Weights of a small autoregressive pixel model.
Model: width 320, layers 12.
Training: muon at rate 0.011, 4500 steps, batches of 48.
Rows from block 8, named by matrix and row number. Rows with one number belong to one neuron. Each number is 500 + 40 x the weight over its row's rms, rounded and kept within 0 to 999. All counts start at 0. Numbers have three digits each.
# fc1: MLP up (model.blocks.8.mlp.fc1.weight, 640x320), inputs 128-191
# fc2: MLP down (model.blocks.8.mlp.fc2.weight, 320x640, transposed), outputs 128-191
fc1.197:523467542587560520434507467453541571485451500519474554522497521508468510399509513519431533509485498433514537563537525523411476446477507490468540494565534507497530509514471467539520572521469529
fc1.198:483491556587515587480548423556549497489493481530524376543553494518553454498486530521547480563420512488461520505496477530476452492485451536438533524546559490494533528581409472447458500578546505
fc1.199:462479530424590493561533485446631479539491476489550487495497546562437490469504456549539486507559515506498511513524490484526529556631441492485532462521446543474560489501530478552526523466436472
fc1.200:478455409457479501492516535550552487444526539521472422526498479517435519467473499470520474566503506528482512443501540513531488472467497469570518488503494500490526504500516572489571517406470472
fc1.201:459556474443502490544517485523573491545541533473464495524483466467479454523511462473490514463487503522481511482570496495474521496502528533471477468428492542476502459519473538491482584533559476
fc1.202:518431527519546581445445465422559510488517503499477475463461458477469443511505493512517534512479569526542515501482472548437631481569507528478575485476468496423475432514423508496486493526495528
fc1.203:471458430550486434441451469507482479503477424533545482509551517543479500506491504550488495538514471463549556484419517504522504582531502513499565544455532540547470484510555418506490503529483467
fc1.204:539437481512509469517463457485553486483460530442450464527541466519450437536534512504501526569505497501542548516540480569438432505560489481485508431472549470483502452575518506520505447434572513
fc1.205:464549450476541511506477544422512515539453465480486482516503441516524516511468395495525421418457460549490491444515512553497559516533391525483489457525481520480507494537479526508530498438451569
fc1.206:486528470537583558511481545480487449484536485487442428449516553501476531494483554509513453601418540472514608545503458541479470443512396530488512493498493402553510573459472517512509465491480500
fc1.207:492439578502505535507599468481501517491439491385522482557415513448531446467490523539559531469444548461450569542457460545503495473498529485539533489482498580451478447489474470460467520524585524
fc1.208:510524495548461488526484529491432486505450461532453484467485479521517539440470508483437494521416496480565476484493470518520444524459527498444582508448533441528528497486583494487521536503511478
fc1.209:467461481483493580491537532480464549464440535497514539517623490534562464500487497471502521463496526491517438549470519560479556507430484528512473482556551462416475445518519552472481553470477409
fc1.210:507444504417529510545514506390409477490546484510586511571528533532533466561479499484467581475491556452513504382510532498507462450493494541491440503527436494444599481586417523455545547476501528
fc1.211:504467482558479563434435513494582517507420508529576450453550528497537558497464537439503492488487469467520495468563568606443539492494443489477489491539478477528506529584506465488486523550519406
fc1.212:605432421523489485451562502447565438492480469498529513538472472529572435426454499484440486575515514511421472515518545500487474513511453495481532531486512471494522518511430504616465531444501497
fc1.213:524497572597493484449531524561457473496451481527497489466458467515547510450464492536526550529483567452520488487531530570499507467559508498491520479558582471406495474462460483486528489502482444
fc1.214:551520496570535551557534483453531527518569495479503476466547547477411517434453531472473443554544526482486498408566484461509454521494486568431538465502420514480505534487529465533529540509535508
fc1.215:509460513461505494505589592531536477488470480552489500436462465406535567511441567462475481514424566507549558531568485593499543460513541520499559502507520549498467478493406472488513511442464514
fc1.216:512435533445519536495510528485493443520466494441484493441536492459494513503512477548523417532497490510487548507473501449528527491488417491500511626457472551484542552444527510510472551517477533
fc1.217:446513512477550562513499581433466559513480529506494581489519481463454441449523524569485528524490467463543559485442494491412573469541469543524526545468532562522491505539518531477534550515518409
fc1.218:464537435477514497486499501575548460458486511461554484465562483555460513476506511427482502513519515502465494454501438531467538507516478501492594492544437445488505518472530488478528457505569493
fc1.219:501504494483503491489491483506489547437524469587486489458513512502549525531503447582592478534519470447524495502510453402504496577470537467593522530501519550529489504482499548457456506485463441
fc1.220:496563493462479531518540493498549498540473478486415469530542477428488551486518476506483557478474449549520493385558528508513460530527515520548409462563463518439554466505507465504458515510433462
fc1.221:438473557520435411480507584531549488434499498579556501476515491478478477472564490529544532465492608541527523498478548584531508486459534548508498485540485427499547543473471524575439562514538487
fc1.222:487569507401544537468509431516530500625493455521458400443522538508482527508514542513500497480490527472486461433485539473504475455481558565500478464474441505509520517511509431541489513515515437
fc1.223:504547510484437500506524495420484549557543477515570538465530506485510465449435475497481437538434493494475522556541471472451493496454456495572533524497521451479556470526492498500488488522467617
fc1.224:533498568427543420531471451539464476435470494573541467482467525472463562531530524505522466509620476482474488495482547552535522479491509547516522510502547477487524461475515528490488525492447479
fc1.225:548500460488505517470531510548533498557483410467496482479454468480476501513526465558457540439487482447480482505600486540534520485411556471482537529615486498493483444484544467578439509470481500
fc1.226:501537469503615498488516492494528584517554529509522511537520523505529382449483474443572416561490451501492496472533477528511527478528532490497516466524495505479491461566498498536531523527535459
fc1.227:481479488482468567489442564408472550514536480478497557461490490461430450475463541614472492521535496454429461489464501498552529415569417452572568429453544511533485483536482504561444468531470460
fc1.228:509556507466521558524455459575481452513510519469493437508549446471499472472501493438425528488513497460486530471517463396476490471530491502539521559558433508527584542531534528502474517426554519
fc1.229:536531513570424486493417552546490416483465515495528475406475446531515469502499479485510495476552536519525455482539514445559511508487462494474539511536523495501526466557406487568471483516487495
fc1.230:531367490432514511552577442495425505536484428498507483498496498539531474399532504539505467421452490405520508510538537575476453498492492558505483415531518454519496536515445473455468526532528609
fc1.231:490507489509501547424479491494471484555530510602506464485529444505443504469560525481453427547420422502477541511524484482445429527551534525490507483548525493477503512443636518452551504453504543
fc1.232:578482509542494525505559439550608500574573486501516493502491517443428463429491507502523515478533527547496505422441493544481528483514464494515441479425504527507498377552521574647591555513471478
fc1.233:573550471487434492504550499447551442485511553499437514504471480497504546485494513382528502466481518462488474444535515553548538550517515443501460511434507612505569512479491380505469485460465493
fc1.234:536540433610490593475467554441517567432557481482527519475542504569526534478481448495493486519537421472460504520520595548491542511452404449491488469553559520482546524471483550564412447504505553
fc1.235:514532535490506458520520457456582542498474489517469525551522553489496495499458494449516538469442544505549512446488553422526471522600516515424467572519542498551493512500465540490533493530411450
fc1.236:476520458492450501502510527527492480500530523553534555514582542510470474473502505423458482464479492440468542556518490474469475454460567571479542461498448439534518503591520547485550485473524420
fc1.237:569509456461514526494511455486523409455473482529514548541470476510492505526565507495524505463444510511499498499457584526527451452502520526573553518493453563485478499506487509506528494473491556
fc1.238:553468490514554512509567468467513521420494473481509415444561498493517596479453502365514518515558531577499458477508486544510556464509533470519489476420539499478434557547486506436430495506549407
fc1.239:513535487492515547500543446529504517533520488511479456481420562535502535520494475448514513517512576528500559521476509466459490532559529504533571522510434479503477521503513578454514468507482499
fc1.240:579510478456529556493587502459456545440548510546446514510453502509546528476490474451460554513501448495578512532552526472508450558530534490405502509555491486560522526525429525500428466457498486
fc1.241:514542540447499537537544522524568570560539532519486470476517533501560445500498482430553468511470555587459563545473567579484526534503477546521461462482527509530505506475485504446549530472539561
fc1.242:501507428429466477527579509525535509421457468495548541481542512432501436575521518470474582528545529494488452482466468550491476540569523525480449499514497512546496535546476523622517547517509468
fc1.243:507446527449466509481446441529484463561518497479486413509487520559501541572488570530487538487514486573503481482441539514466528402442509529448540509436457504486449497450530484475459463472581450
fc1.244:558479484526455519514459498487474491492485533463550521531430544493494583538424502470524490505475532511516483467533475555531512483549418559425443479564511520481452467550491492510534514497471484
fc1.245:470462453497531563524456492502475549513494451530444521415510541508560518454495512517521432535514513496495450506485528556518423515469489532435494471515493444550502470570547479491507516504527524
fc1.246:457497451521442513517457487523474470537365514536469513484433482520463527474546529550547469516501514462550543465553528498463432442530493526530522461499589486478494539446503517527508515459468448
fc1.247:493471426530474530500498520396474482511529453481560515529481534518492510488511518516502489494529528489532540496533492564449515501438514585456478524464509534577507550500474488548542582487447520
fc1.248:547592586498534581539426441501574455465456478507518496498438510521504419523459441510548520532518527507523491520545514496469481546591429444496501443516511535424503497506505474458511456499528475
fc1.249:453510529542493450506522487526520468505505568472516526471516549468507475515541466409557427516506511510557535508442499485469424531487545613526528478452475544488495499509456450490576551491517446
fc1.250:557515497533535427506565497444549586498460496507505473460516413505533502512567492467585534477454509481536520530441545561524539551547499508562421491548515489493406590488519464508508519522487524
fc1.251:479542531452554516489494528523496488594501508581523464441475486511480547460532515531471581505483525399499533578534549518438509462597477517480464490439544471520465565448460544526544476442480427
fc1.252:438477522475476477487490484507476501494508500436501439402484557465472469542511493485503477539506457545535433419533519532432493457479494511532490466500467492494451540465468472449443560514503535
fc1.253:521492482513514506461548460579470585474553537454521466492539487500466485458465481444490530572425491479521565511594485526479461521560409520524542540564460487501485483540509551559554515495436440
fc1.254:521501461540503489587475504543487472636464492524473473471519468432483436475592514406537496459568483487450437460495512487490468503453493519454477433515532513404450538486500466467543531560532443
fc1.255:484547480543516506486482463492465462513496529550440575484594450451502535520445546487516446499473508484544557539520487533491492605486492436516567495499536562503492568466532532470482535478499463
fc1.256:547452420444477539436495521489474575487547458595509540550490504484508414453492557466541502532548504533435515450477490523470525428511541396522551509476466461613511554506471544442456494447465439
fc1.257:482522451528433483459452541455511524579491468528493483436487487458542489504542515472467486446428480498468547516514524504529591492502500515529519508491561428493529524519499480457438557425541519
fc1.258:520480467467480504508531561558498602495488444493542444611500506460486450471556508546464475500455506574580477509496493479507465525586475504506497467552515417540482547509470534457534529511541429
fc1.259:495530454475506537527500513537483465532486489510508493436528580462521540468487420541476510478502519555488499536541595554491463535492489391534552523502532492465517490515449443524504577496522478
fc1.260:471508476510514501546456488483493572469460505484499517486526509512504536462489475552447463505615530486505507465467502474450541480491467545530563520508497502479557517568510469521429518417456509
fc1.261:476460508536448493472508547505471482521485553502463551522533477509484460508514453505533543461469485530450503500548521548514457484486542574492444496507558506457579425492577521502349527550456522
fc1.262:549526494472544490471543553472454551470550581550512445485410518488449633497567565487628503494562601564467544479503499529493557504491513459503497460504501534538576476528499437534438501473452516
fc1.263:431484506507496510494459533513526430501481524512526470501562421404483497446507470576523594489509569544465413593437529503498511498524409547516427467529538582435451534483473480516538480504482484
fc1.264:452500495566566529582542485486594514491498457497514522470526503426488455482506615497503471452549521505542587466554481505450548489554514589422527519475483484422455505465489520496476460491503458
fc1.265:423460452436575480453433482535514496489623534477574418524543453505483507473570502501488446612544480449555516528545453475431548529460566441544509491506530411469522518534521425453481445562531463
fc1.266:496519463498545442538496500471433498504503484505455444457523500448554556492497469518424538510502523424481473480434544522473509500543521495465490465545487447532493516492543483435499490536467497
fc1.267:530476560531456568516572424472523450487525498489526488507570530458492493511560540498528536425565478546527459446528553460488538510523557498510488552524490521503562500448465446484498510500578466
fc1.268:481507473500567467450517450477502484509498519499550566567514480470514488525478474533460473424484470393483500513510467578492518512530486478435493470473483538491489415501500511468520449515537463
fc1.269:508456491532529545553474468455496455468544480520525487454473434481516529470532514463461491458522520485476538485522526503536505480477606512461462478426474599486497501450450527493419447510494478
fc1.270:510466464499554419507521467480485458531525507462435560521509518486470536463557475483498531478477485482596481524509567481487558538475514477445538532511432473465531452504430492501483505433430531
fc1.271:492516492538542541553538530562494504515534500456540483489419474498548431460479516500503541444425480477501438506554518515423509575499472540590473509496443460478467455533474428466516442485511554
fc1.272:542503585516437502478447462512490537527565472458478489485514476553457537510499456521472480530511477503514477466546485586539486475579558510477483526515438525536534532499496521539470465519497438
fc1.273:546537487483476543547508415437441531521495497565479487480493483478507553480434527540537523551508501469462494473535545477488536491493506485496497555477459513489519523449576535521494489489522483
fc1.274:493488447529457536480542518524491483530512541529502494555527519490496557506523518491514489408580482517471514506504537480531528388418503576481499536530485522509505448513538483399466447537444480
fc1.275:544553496517477526518524569506537451499477496551574506431564532400463557490507481421454493545451527483518474475431523541476472496484467494533444559549579468497454535458461513532529512507468573
fc1.276:473487479465446511509549485507452481510492494515459535543562484456489499506544516489532524493420541386571574521535547538483534470570531518434534531478508467494553512529534485575532523473522563
fc1.277:475525503523549549434608448523520508497559531527514557447497509581506506461488562450504437561496496477467496425522544475491542461478460488534537511437489453531576497513478437465458483508462456
fc1.278:521483532460502507495445517432492519563482492511503508468510493506529467459516470519525446601526451513481415498588445494436578536523545450563488493500464496504525532445523527481515456472481561
fc1.279:471495507509513506468508572488567559524488548482547532494529419503489433482557512532441506550529488542516485569453549533485439595450434515528465463526521522461494477409509466499500501530473514
fc1.280:430499529575506552511534593494536467549487550503503550496527461519530470518492495478525464506509416552520536466499513556491543464504576540502523563477468549551545454523578456466494562525581502
fc1.281:539503444559534541479504435497560512473468532541492535479393518492522552533482562525540486495577471517545553519555482604492481549488492500520429501499479552507542493563491454546529479532459570
fc1.282:554487474517492488485526478505452576494527468578471497500565511474450565433477505489510524546404421580518551523482504473489493568424542509448479475503453519461566472499465594513531373448542487
fc1.283:548556522508573555479453608454514538541453535530453516531513526504480474471516542458486469495474426470459438551531526419400478472555483535573440396484527491507394586561531522473552492485560536
fc1.284:483460451474588525484569473486445514526493587570519458566506461481412485519575416517520460494519545370442489464513531510554553515519542525532468507485501534410492485446483499549547538487511461
fc1.285:544481431506519497492467498444508524542468530520510509538528541453403499504541505558538492544469491528577493475497474535509570497490485514405493578492534477457522509556436521526520484548460616
fc1.286:502496571476511498447514550468473495496584451487586476549523541457461529496511491551408493456534563509474495450456490586602510464478566481486477562544526500487490501492480510534487567441509479
fc1.287:498489476462508499456454561511473435556441593540525543523468496494515471442459534482453463508547485548503497487508477513515444499551476471533484483426504497468479490531500442509478470474527486
fc1.288:506487465545497505532483513513504509494510545546522552480590500429548558458493529524490513467515507557468488502553460525396559469514449467506471489438550529524518411519512525455519531461441446
fc1.289:471512517551537460507496457493467517517534517479441524467500559468502493565513473507536600510486532517524465560514545535469520544491527485466538431495450545538499469574532504459471517518495559
fc1.290:464537561536460442485507509449495500511548475556466583483466497490480457551559568515439593464407496451565547523574547479444454412514568495469528508481444487518553510543513401506494561408511468
fc1.291:549519479461517443436478495515583473519455477509481516467590480462513564495529527495507513453547524495477502487545499472404451490523476552520457476497499523510536500494481421642515533533487478
fc1.292:554548565469540507481527461526558610479516558517509538492527436520441457491484576446500574560481560437496451455543498510521479518481490486526560534548399532419510518444514499541512498550554451
fc1.293:481456465515520529463433497464512503509466530517568491481480464535475478558548405505569427465479563545478538463533480584498536511515445505511480544603446548474424483451528449521543569461507491
fc1.294:487511524534478596437449481530524516553548509511500525497497515507561465514472412531532531512466481520449505508471548534524433513468455475505546572504512509513506454538512512527481466387526580
fc2.197:455557486454480502527473551543491447527563486498505499473488475492490460586513438492485436517490520538538439465434463440591450528457492497493485546470500464533471518485541555481518477496565488
fc2.198:487446428431483424540460514481500446490503576502555630433470434480485509484492462439490513487574516518485476525494516474498501538501521495498541481487499499489545434531593588567567560488427463
fc2.199:535495457498469509490561533532364464439478497493511526507493455477535549533461532459510544450445464487526549496477491511465533451427504484539428486498536508505428471533439527463427477475528524
fc2.200:496557522538492393510529451515479521462423483487507466447507505496473503456473484555496489429448538485487452508541491500494496470553525455501412468504567536526422561499533533473479502523506527
fc2.201:535387459547508501481471444496419552461455422559506525522524488512553543513473528520528506496463474499531495585439525483479504532530491480524521458490487472499487483498511463479479500478458512
fc2.202:495490520480455445489557574521439524521418482507591503501593487537582542477545486468464475477496437485490441484492497460524418513445463520582433495507551565484534572530554506543538552480525481
fc2.203:472520533487443491509486459449454503550529518491470525465446476466524523469464494476490515461503587446489427454550486475483455426524480516495545533542440478485420540417465534487495456506580497
fc2.204:486450490434471588524571460501486537508540446509437529476454497544519529501455505489481431449473498451478527493436493490565482522470489592507475536525466534562502519484470497462431478560430476
fc2.205:520522522575488501498407459527452541457589528523497502478459506455529488492504484552519477539527570490513502581529478411574588521525471496514506488526543438547537466540528505472517424468511519
fc2.206:512533538436500455527528457516522553510524492458522591467471460539417485493498457483485557501513498520504474495514511465526511501482555522460490579515545535440459442490571477512543536498562524
fc2.207:506446431467452441541438559494516494421535490599505539474589479559512478504446476459479471542516456518511465436542537484482483581528493482491478530528477413523552570547560500598525528497442506
fc2.208:499560442533525512444514443479499449481517466451512573480455480482488466540495486549467535466480565446445486484519552554428533445543526491508463484543445476529474545475460506472516420525494424
fc2.209:609513534506497495524486466491563509541485461539523428488435510447551473470489481500490476549507453494533548499524482474510450509558502403494551413462479531460499527515449474515476449549507523
fc2.210:504523573492498484475519494505528513475407496477492524466529502501455483459578525522541497482471525513548467480553579439445454497508428524513468532514541542447449573496544488552486474492487591
fc2.211:507483499405499504539515478499447488486516543501485545543482439498573392458437443524467460485507488472532515465457485420517517520514539480454551487462500507466494507489470522523498521477476507
fc2.212:367556498481523498521462463548473572481517524544491511515541517491518528576472545505586536450456447478567550497454486533480508518512565515512486486554410540476456476488548475385541473531451534
fc2.213:514496404397508501550428512508457566526534573469497493558518511429496544523528507446483473504547459576501522451527462459493482547468526437531565531496421594575454474518565515541506489445495519
fc2.214:442477493491430492471445579523476504468399484460535465507460471502505474583507475542455522481420492554461446494424541636468529529480481487468485517544526487525451452490522551457500484503490515
fc2.215:506474481504469521419450473492546520549482495425510531545510529557534491473518534518515489530546500483458463503492563543533458622471524421455503507495510521467528578478530521514467401513526525
fc2.216:447479512534541495540545525470471459485515500537462511494523457615555414499494537494510511465464526531480481520525507481493485477509484459539523445569461472544453431460451512467461483555548500
fc2.217:468498498488442475520520495510484449572473461426563448489456510515531552519438425529485521534417550517504496546521450531485469464486502493507436557531442398478477554452512467471485440550446466
fc2.218:503551540526485498540517480463448507551523493503511453505412485472447462538566532558426457537495532499536462510485591492509412533525488527491466533482550524549521498555494520509528452519440544
fc2.219:587512454472455505513468409458417483490456498483455487454521503519497484458558490456451514464484515523525466511483475533508506489557521539447522568496491486473503504558433471466477588536503507
fc2.220:460508513501496475501453469445496487468514552490513425449444422499548492578487461530561434513470513543536507517514537409517420533498445440502425456453521553506506488530512505479527511461481520
fc2.221:559602443517502557493466485491501504563486456544530486461469482500476511468526540448460491491482448503499538454540451571439441506497490465519470545492530554506500470475538473483555432469448514
fc2.222:526424466508425531487497515463451527504464514496516576482435483488558519539435456506508500451480484487590527471455521578516531516520430436551491545497597495460421565472487526421497533469467487
fc2.223:496442457443570479538425464521552511463504545541544489526540472461547540514531485491463473512546449551536455461493554507555450440525510472498530521494557561551521546486458424495533513475475522
fc2.224:486546472562443581505457435451434451511537475494480546483552548504555462463480504444473468497502535507499467527568480539468515487520517457408538566522439445527517480455457484511534536432467528
fc2.225:399533537541478512496466549470436479436498557492502508527518537512492485564502496462510426500498500578480527492373525495445478486552502504483464459417537481470481535543481519419540471489537523
fc2.226:482541484500451540552553465516522467468466532531527492459491494468470569520469579531447491515604497498454567421480456466437499554483467508553504529492479519523535454538487539483464465527514532
fc2.227:564500482530467510453529524500486499517475519538473366490511471538498557491527521416545516510503434520519487572576517439470472531486500537406539505490495546418570488477526504486575501472546506
fc2.228:435480517563520477534600505526454495486521483510540543480465528482510513516554489542519529527470462539518537446457529469460615481424558515435489511427538444473480421456510497433461519520484488
fc2.229:466507587493521467524628503542511546494476497476451505484540533394499529558507491583589508519481450535517499461371501555463422492490512505518512532473498469501473466466538526478529467489529460
fc2.230:477520529574511544403457521521610467456505573511559530503582454427526500532512529423550569569460469570487500506497437440491549475510524445469521523474480562488525467484541508511563475502533441
fc2.231:460537506469560429561483450483557566508490473583505505516468475528487580522475498484467511510488453453536542458450478547474487527527490511510448527531522500459556472447491491505461570491498445
fc2.232:417495481468503484520418574499397531422436501540507525478481490571571563597490501505454480538490470481499449564576546474518469534456507479490511496554488525479516610456482467387452480497525510
fc2.233:480499523517544451505499544542419646501488453580446502472512471496451496518567514544418491567455452446462489496478517505452454553480461467551491514486507498495441485492434500500478435496549434
fc2.234:506565515463490449569527512572509496546464547547445524492473504474531454550557510534473499540487542454560489506503492430493490500490571559523446564473448467582482488531474474438566531463558500
fc2.235:476506459529466527483550534528439541508507503487456460461529430520491515566492499533485475525541440450473542483519542594488453501399443466500482455543464498428523566486536442519467516391565491
fc2.236:479441563549451514503444538537498519493461490506551502508444508534569563526506560499473474491514499590518448475484520493505621536527507470503527557487524518510552470448484483499482485507474587
fc2.237:461516528493493459532499480491467538586487530473486515470508524459561480486541532489508564496558495551511515537504488446466474567514463456503474478535511456488484514475505519461505435483505537
fc2.238:449534511486464504468426565493483538557512520557528571485471427472503444563486500623538504501473492444517517556510561461516469565494453509470467485560498510549531452461530481586527498473486508
fc2.239:484440535456455451552491498487491500545457517475518477516547573449486485479453500531532534501510451481453526431559557512486498462455472551507567579503574575476477436495444474558503537487498469
fc2.240:512497489510535472468475490511486453591549433485530493537491536451494480507559492542596511449506496488489465532469523477468562451540534501581492479457529471492465528476529461538545501528472479
fc2.241:470518501542527501470507545428408524498530510524459476522427480500527566486475498598499518503512443394529455440507494457500444483532544435448497505539440536530504527508522565466375429498462506
fc2.242:535474540535503529430458484475474541588545535533482480470488505605473540468471513532514470486499466506497549542555525527478553432445473462474521498468512494436488473511474487378467475476497489
fc2.243:491483448561536536464538578478503522491491536507538572531506464442485509455526434461519549529456466490506481488535477487518458567539529477510505440550544495497560459554487484504554525475356555
fc2.244:456513508453482471493436519538548478481541485444508443494517504505520450513471517537520462465495542494492508476506559506455490545519501435496489504447471497489563469451561480441509534433452507
fc2.245:556528556502495429444566550524536469462511553520540530549530425448460506530499506485471506483495469527512568543495465503452550523537540456577515491527503546431491533493470527502484485497492467
fc2.246:529524566460564501497507480494565496465608499422478535506538555478430489543512528428523553478501478483465476499493480530569539513556455481419539528510436495526454411547561437502483477469549517
fc2.247:538549593442482483551492452533494574508530522540432493510499471577541501524521482479525499500506461448450480467492540433507520444493511484547523490513506469453534503475536565442499383540546476
fc2.248:489445487439450493473526541528410568538531529450458489497527513495464568464500484519510520483471495509445527488452473554521502507416569526533541581499467467564510508527484529610500538492424452
fc2.249:549532458461504576467529501466480426539535457522484514535466460549466548481487494522539552436456557415559388494536567470577525436479487465542497536531513478516502484507556479558450472489501512
fc2.250:491490475561464465521592540481511514476547498518518571493529521512513515416440450536484559565492516562471486505497493447480514458431493498480466524521545569504469408490502520384466520534487486
fc2.251:477459498500524423468491467532518548393472501493489594557510507505543440541551504418466489514479474556473507506461488515568458525421490491507503524529508502511501457541531490466452481528461557
fc2.252:555513495578420508455494485475492471547501546495539491593519541550488475469424498543492549524537528466454569527565539432496474560522485515484490478462501462490539523512555448517509446522556589
fc2.253:462503546497456515541434525445554408544450487436442511440513523466499506479527520602443489502509549473483443483422531549514500534440503520484457496461542478486514459475540465419441475487580589
fc2.254:496479518523482474456493498515502500461540460519494428568440497568491548533568528537446469490481557589560528452494510507520487516564510468526521585484504551561491471468556535524452502531477470
fc2.255:556470510487486420473495524490501505528572424486487439509485454517492517420511510514524586538446522449454487503500569538518458428595439440507510518552525497484425434474478450526542489465482440
fc2.256:514446516476541496457495432522472473600548508515522558506484486510497603506520452526503550460469495474531433509520480482531482504484515531573486427522510449419496486509554466544500459542472551
fc2.257:508446511476514534499514526496509524543523444531553542456494565477554405473505460551452534475543491536468489457522570473556558430496486438509494505476426511501471453516457463579532490458524626
fc2.258:514479479462461497498518476420455447480464526495493475365475483505511546526520450488468533513477503529530506538473447549522526463522486507521529505484485505452494543452529509498478473522458578
fc2.259:546571552466490461510512520469471509459505479540489541472503493538491490522475568562487486389568517544526534464516472504541504453506562552555610490419427498546497516465447504481464520500516529
fc2.260:535486479487522475463541527457450461530524481592453533494533533481464481560459544510513525475364443465563502490510523497492522532530554528532486495475540526461518496532494539459495475615541523
fc2.261:510564514518565504544477466533519520477566471519546488519454537474522500517507520454459515576531473485508479502488483459445519491537429468505506479554479493505422564549424515495662496462545482
fc2.262:492508452521509481460430447487572457526435427498530485513518475521473453500533535452399475553454433496560520488546490516522489484547439536460469503499456536522506547519486582504472502508606423
fc2.263:510526511446462526487541481521496477528450476474510553500500436477454475510573528460519494456546523544487504559480474548531417481493498456422443436548545427548529521496545431431527454467548525
fc2.264:513425557486487473422464538479431485489466561491561512482470526523506522532478406492511504443535504495446442504493492530513460511488468450482513501496528496498510466456543466495538571440514529
fc2.265:546455541583431547560565510516533548500402485554459551469515573462512500522463579426467542429489532542474557458469522492525467522525418546481529525506471549566414468465467553548484500476504516
fc2.266:548457494478460527448520506523496502504510492524582567501470535544506496514439511483548459485510491562560514476493502570561456500516490482524414503438547544452516489481433538533514450466455467
fc2.267:473561348562513489505449526525491458532521542493541501588480519499474444479537489499496461461506472412458518442458489484479500497459523494431481514475543525511441507559526499469461556539494473
fc2.268:525472515459436510581515532503475534515497461509511480469459482500503548451542546448533533501494541593524513467464510494480497545473503494541505490422462501430490503533514491544449509540423495
fc2.269:495507523457523446551531527521505497584406550477480411540542515486454503518462465489453484501503482497496562506452448480516536509460470502543502504444440488445597443479476486521488509476510501
fc2.270:518493423530496582555512471522568512484452452453558411461479481449523485563515497449500488473505553543479513551493445486477499437532526535507498440565485477530471563500551512503506537484560451
fc2.271:542480504511463501515497423445482446561481568507484538543502425449504500530507495486490480549443513554501501467456496508552491501507552462463530566507489543488533532467449517492477516480494507
fc2.272:516509472490531510512495517520500474461482555548550536456472500485532493513488495530483484525466524529549504517438563389516470571508425444538558469494549476493484464463488544473526554490502461
fc2.273:524473541515588436496518554543487533488522483487527484488431522456476503495427509526462479436495531562444503574494485434489489450465519473437494534516451481409442449599502504585517570519519507
fc2.274:457493516512516405506424526544502507427483493509543520473451506513522488540509481534483491507448499477534514463511500531495436564561504446505483484480485451496506519534469506585538543477535467
fc2.275:488415526503568466513382484499516508529563513554492539621470519604436433471517528534463536552479486524474455485439519480530492453447468504473509525540512492529530491509506538467499535433510479
fc2.276:489496510520519436443511462530518514502532502448566499491532497484508520515500544470487457498596471592460453512428424463463505516518500481528488386488507575517441492518494562444496516473498421
fc2.277:536438495517440505540384526465490518449480502487502508477579480403461521561537452497486452430504534505566488524452539516458460452519549495511531484547470465545483473561524556549491494478528509
fc2.278:570497490470561510444543499540526528491523462461570518548465457552493464452436579532515511551504594508456498523445528466457466449435526507523501509491601502490482490621430521509493585521549548
fc2.279:495549519447531499533475501506449486470556530592431553484452443459452483508523563458543495422552451513524512529494472509505523489470495521497573555511430482511506494553518549480527515542535535
fc2.280:502547455468456457517404446466549567472529426549479456469471490478542540553435511454442426475553477530523430471509503533452567510453504500541496552496502485490487458517481456506515532522507485
fc2.281:485463517484480412553561441420409500552552499497476485516546494525444412458490465490400482472472536523475454503450523471527569510475546553572497434487459470551536472471523520469439523512463484
fc2.282:531430535517523464451493464475535489501544535455542532521473478543488537486530487482535434517593537453485488487526524511542520428519413486465504516534526511478439506541505404444517534508492523
fc2.283:434424469453491419445607438529569476457493521487513457519475505542480532504503418538471542499492557488503455573541523509424538479523516474410458481572542517471612545498433517497503552473410463
fc2.284:515436540523458471472432506545591515490501446465518516453466546512436498509565544483478439559534491616510506518501519469460434455476453495466522488484472496517431554607542454451463459518463502
fc2.285:492482512518524508470501472544563545462517493480484431543484513464581501482434480507494534520512469533512516539544552489462470534522517510528523428533508449463492493489550438496447517477526303
fc2.286:467491511508493501494445494484485512529412585520568540492476441497522529445456544494524465490525540578488554505472528447455421494446466531496465495509490517503529552439495514532542515495419446
fc2.287:499555503506547527534598431516526562482523427489464504468503509462512538581546511507494563455460522474579530521505444506470520467459464549457473510550512437569543522445496534463555534491464433
fc2.288:554509505436449496521486526482545477525492557448547507469507467515486503573524447456533513540460525542532466528457536498588537497451532537488465497553446529519493472545494524593542477563510551
fc2.289:533480485475541490518501553564503531485467473487551488508480425551529513425579493466491480543487461455505500487462489536494480448510480502524496531482541518498514538431467462538550457481528573
fc2.290:513429495453548528496482477496504453510471504569500435482460481549518526473535377531519502444638501515437527533455444541570540547516459511460506509502493452436446493406452485535473419537572495
fc2.291:439523506517526536550511493486430490510552519473524453500425498549481436509452503489496508529454479498509495493436473535594525498483516481496524429527547496487420479503516571341476493474451525
fc2.292:480522429563424499519513516488490409515484558441511487435467506510450515539497472492520473454473513555458426509482545530572533519534430551491536433488503477488442492567452500527502525496473537
fc2.293:546538535502455463543453504582483475473537477434510496433576499469474588418463558525546531511533453442513448540499493447575454479416520496463533463474545452478500420481506529495487558614493514
fc2.294:483518503449567400615515492568489477405496510474510467514524476519528532508450568455516504511555529438489493491531478462466566554567519541511516463503458500476531503476510464492565517591437455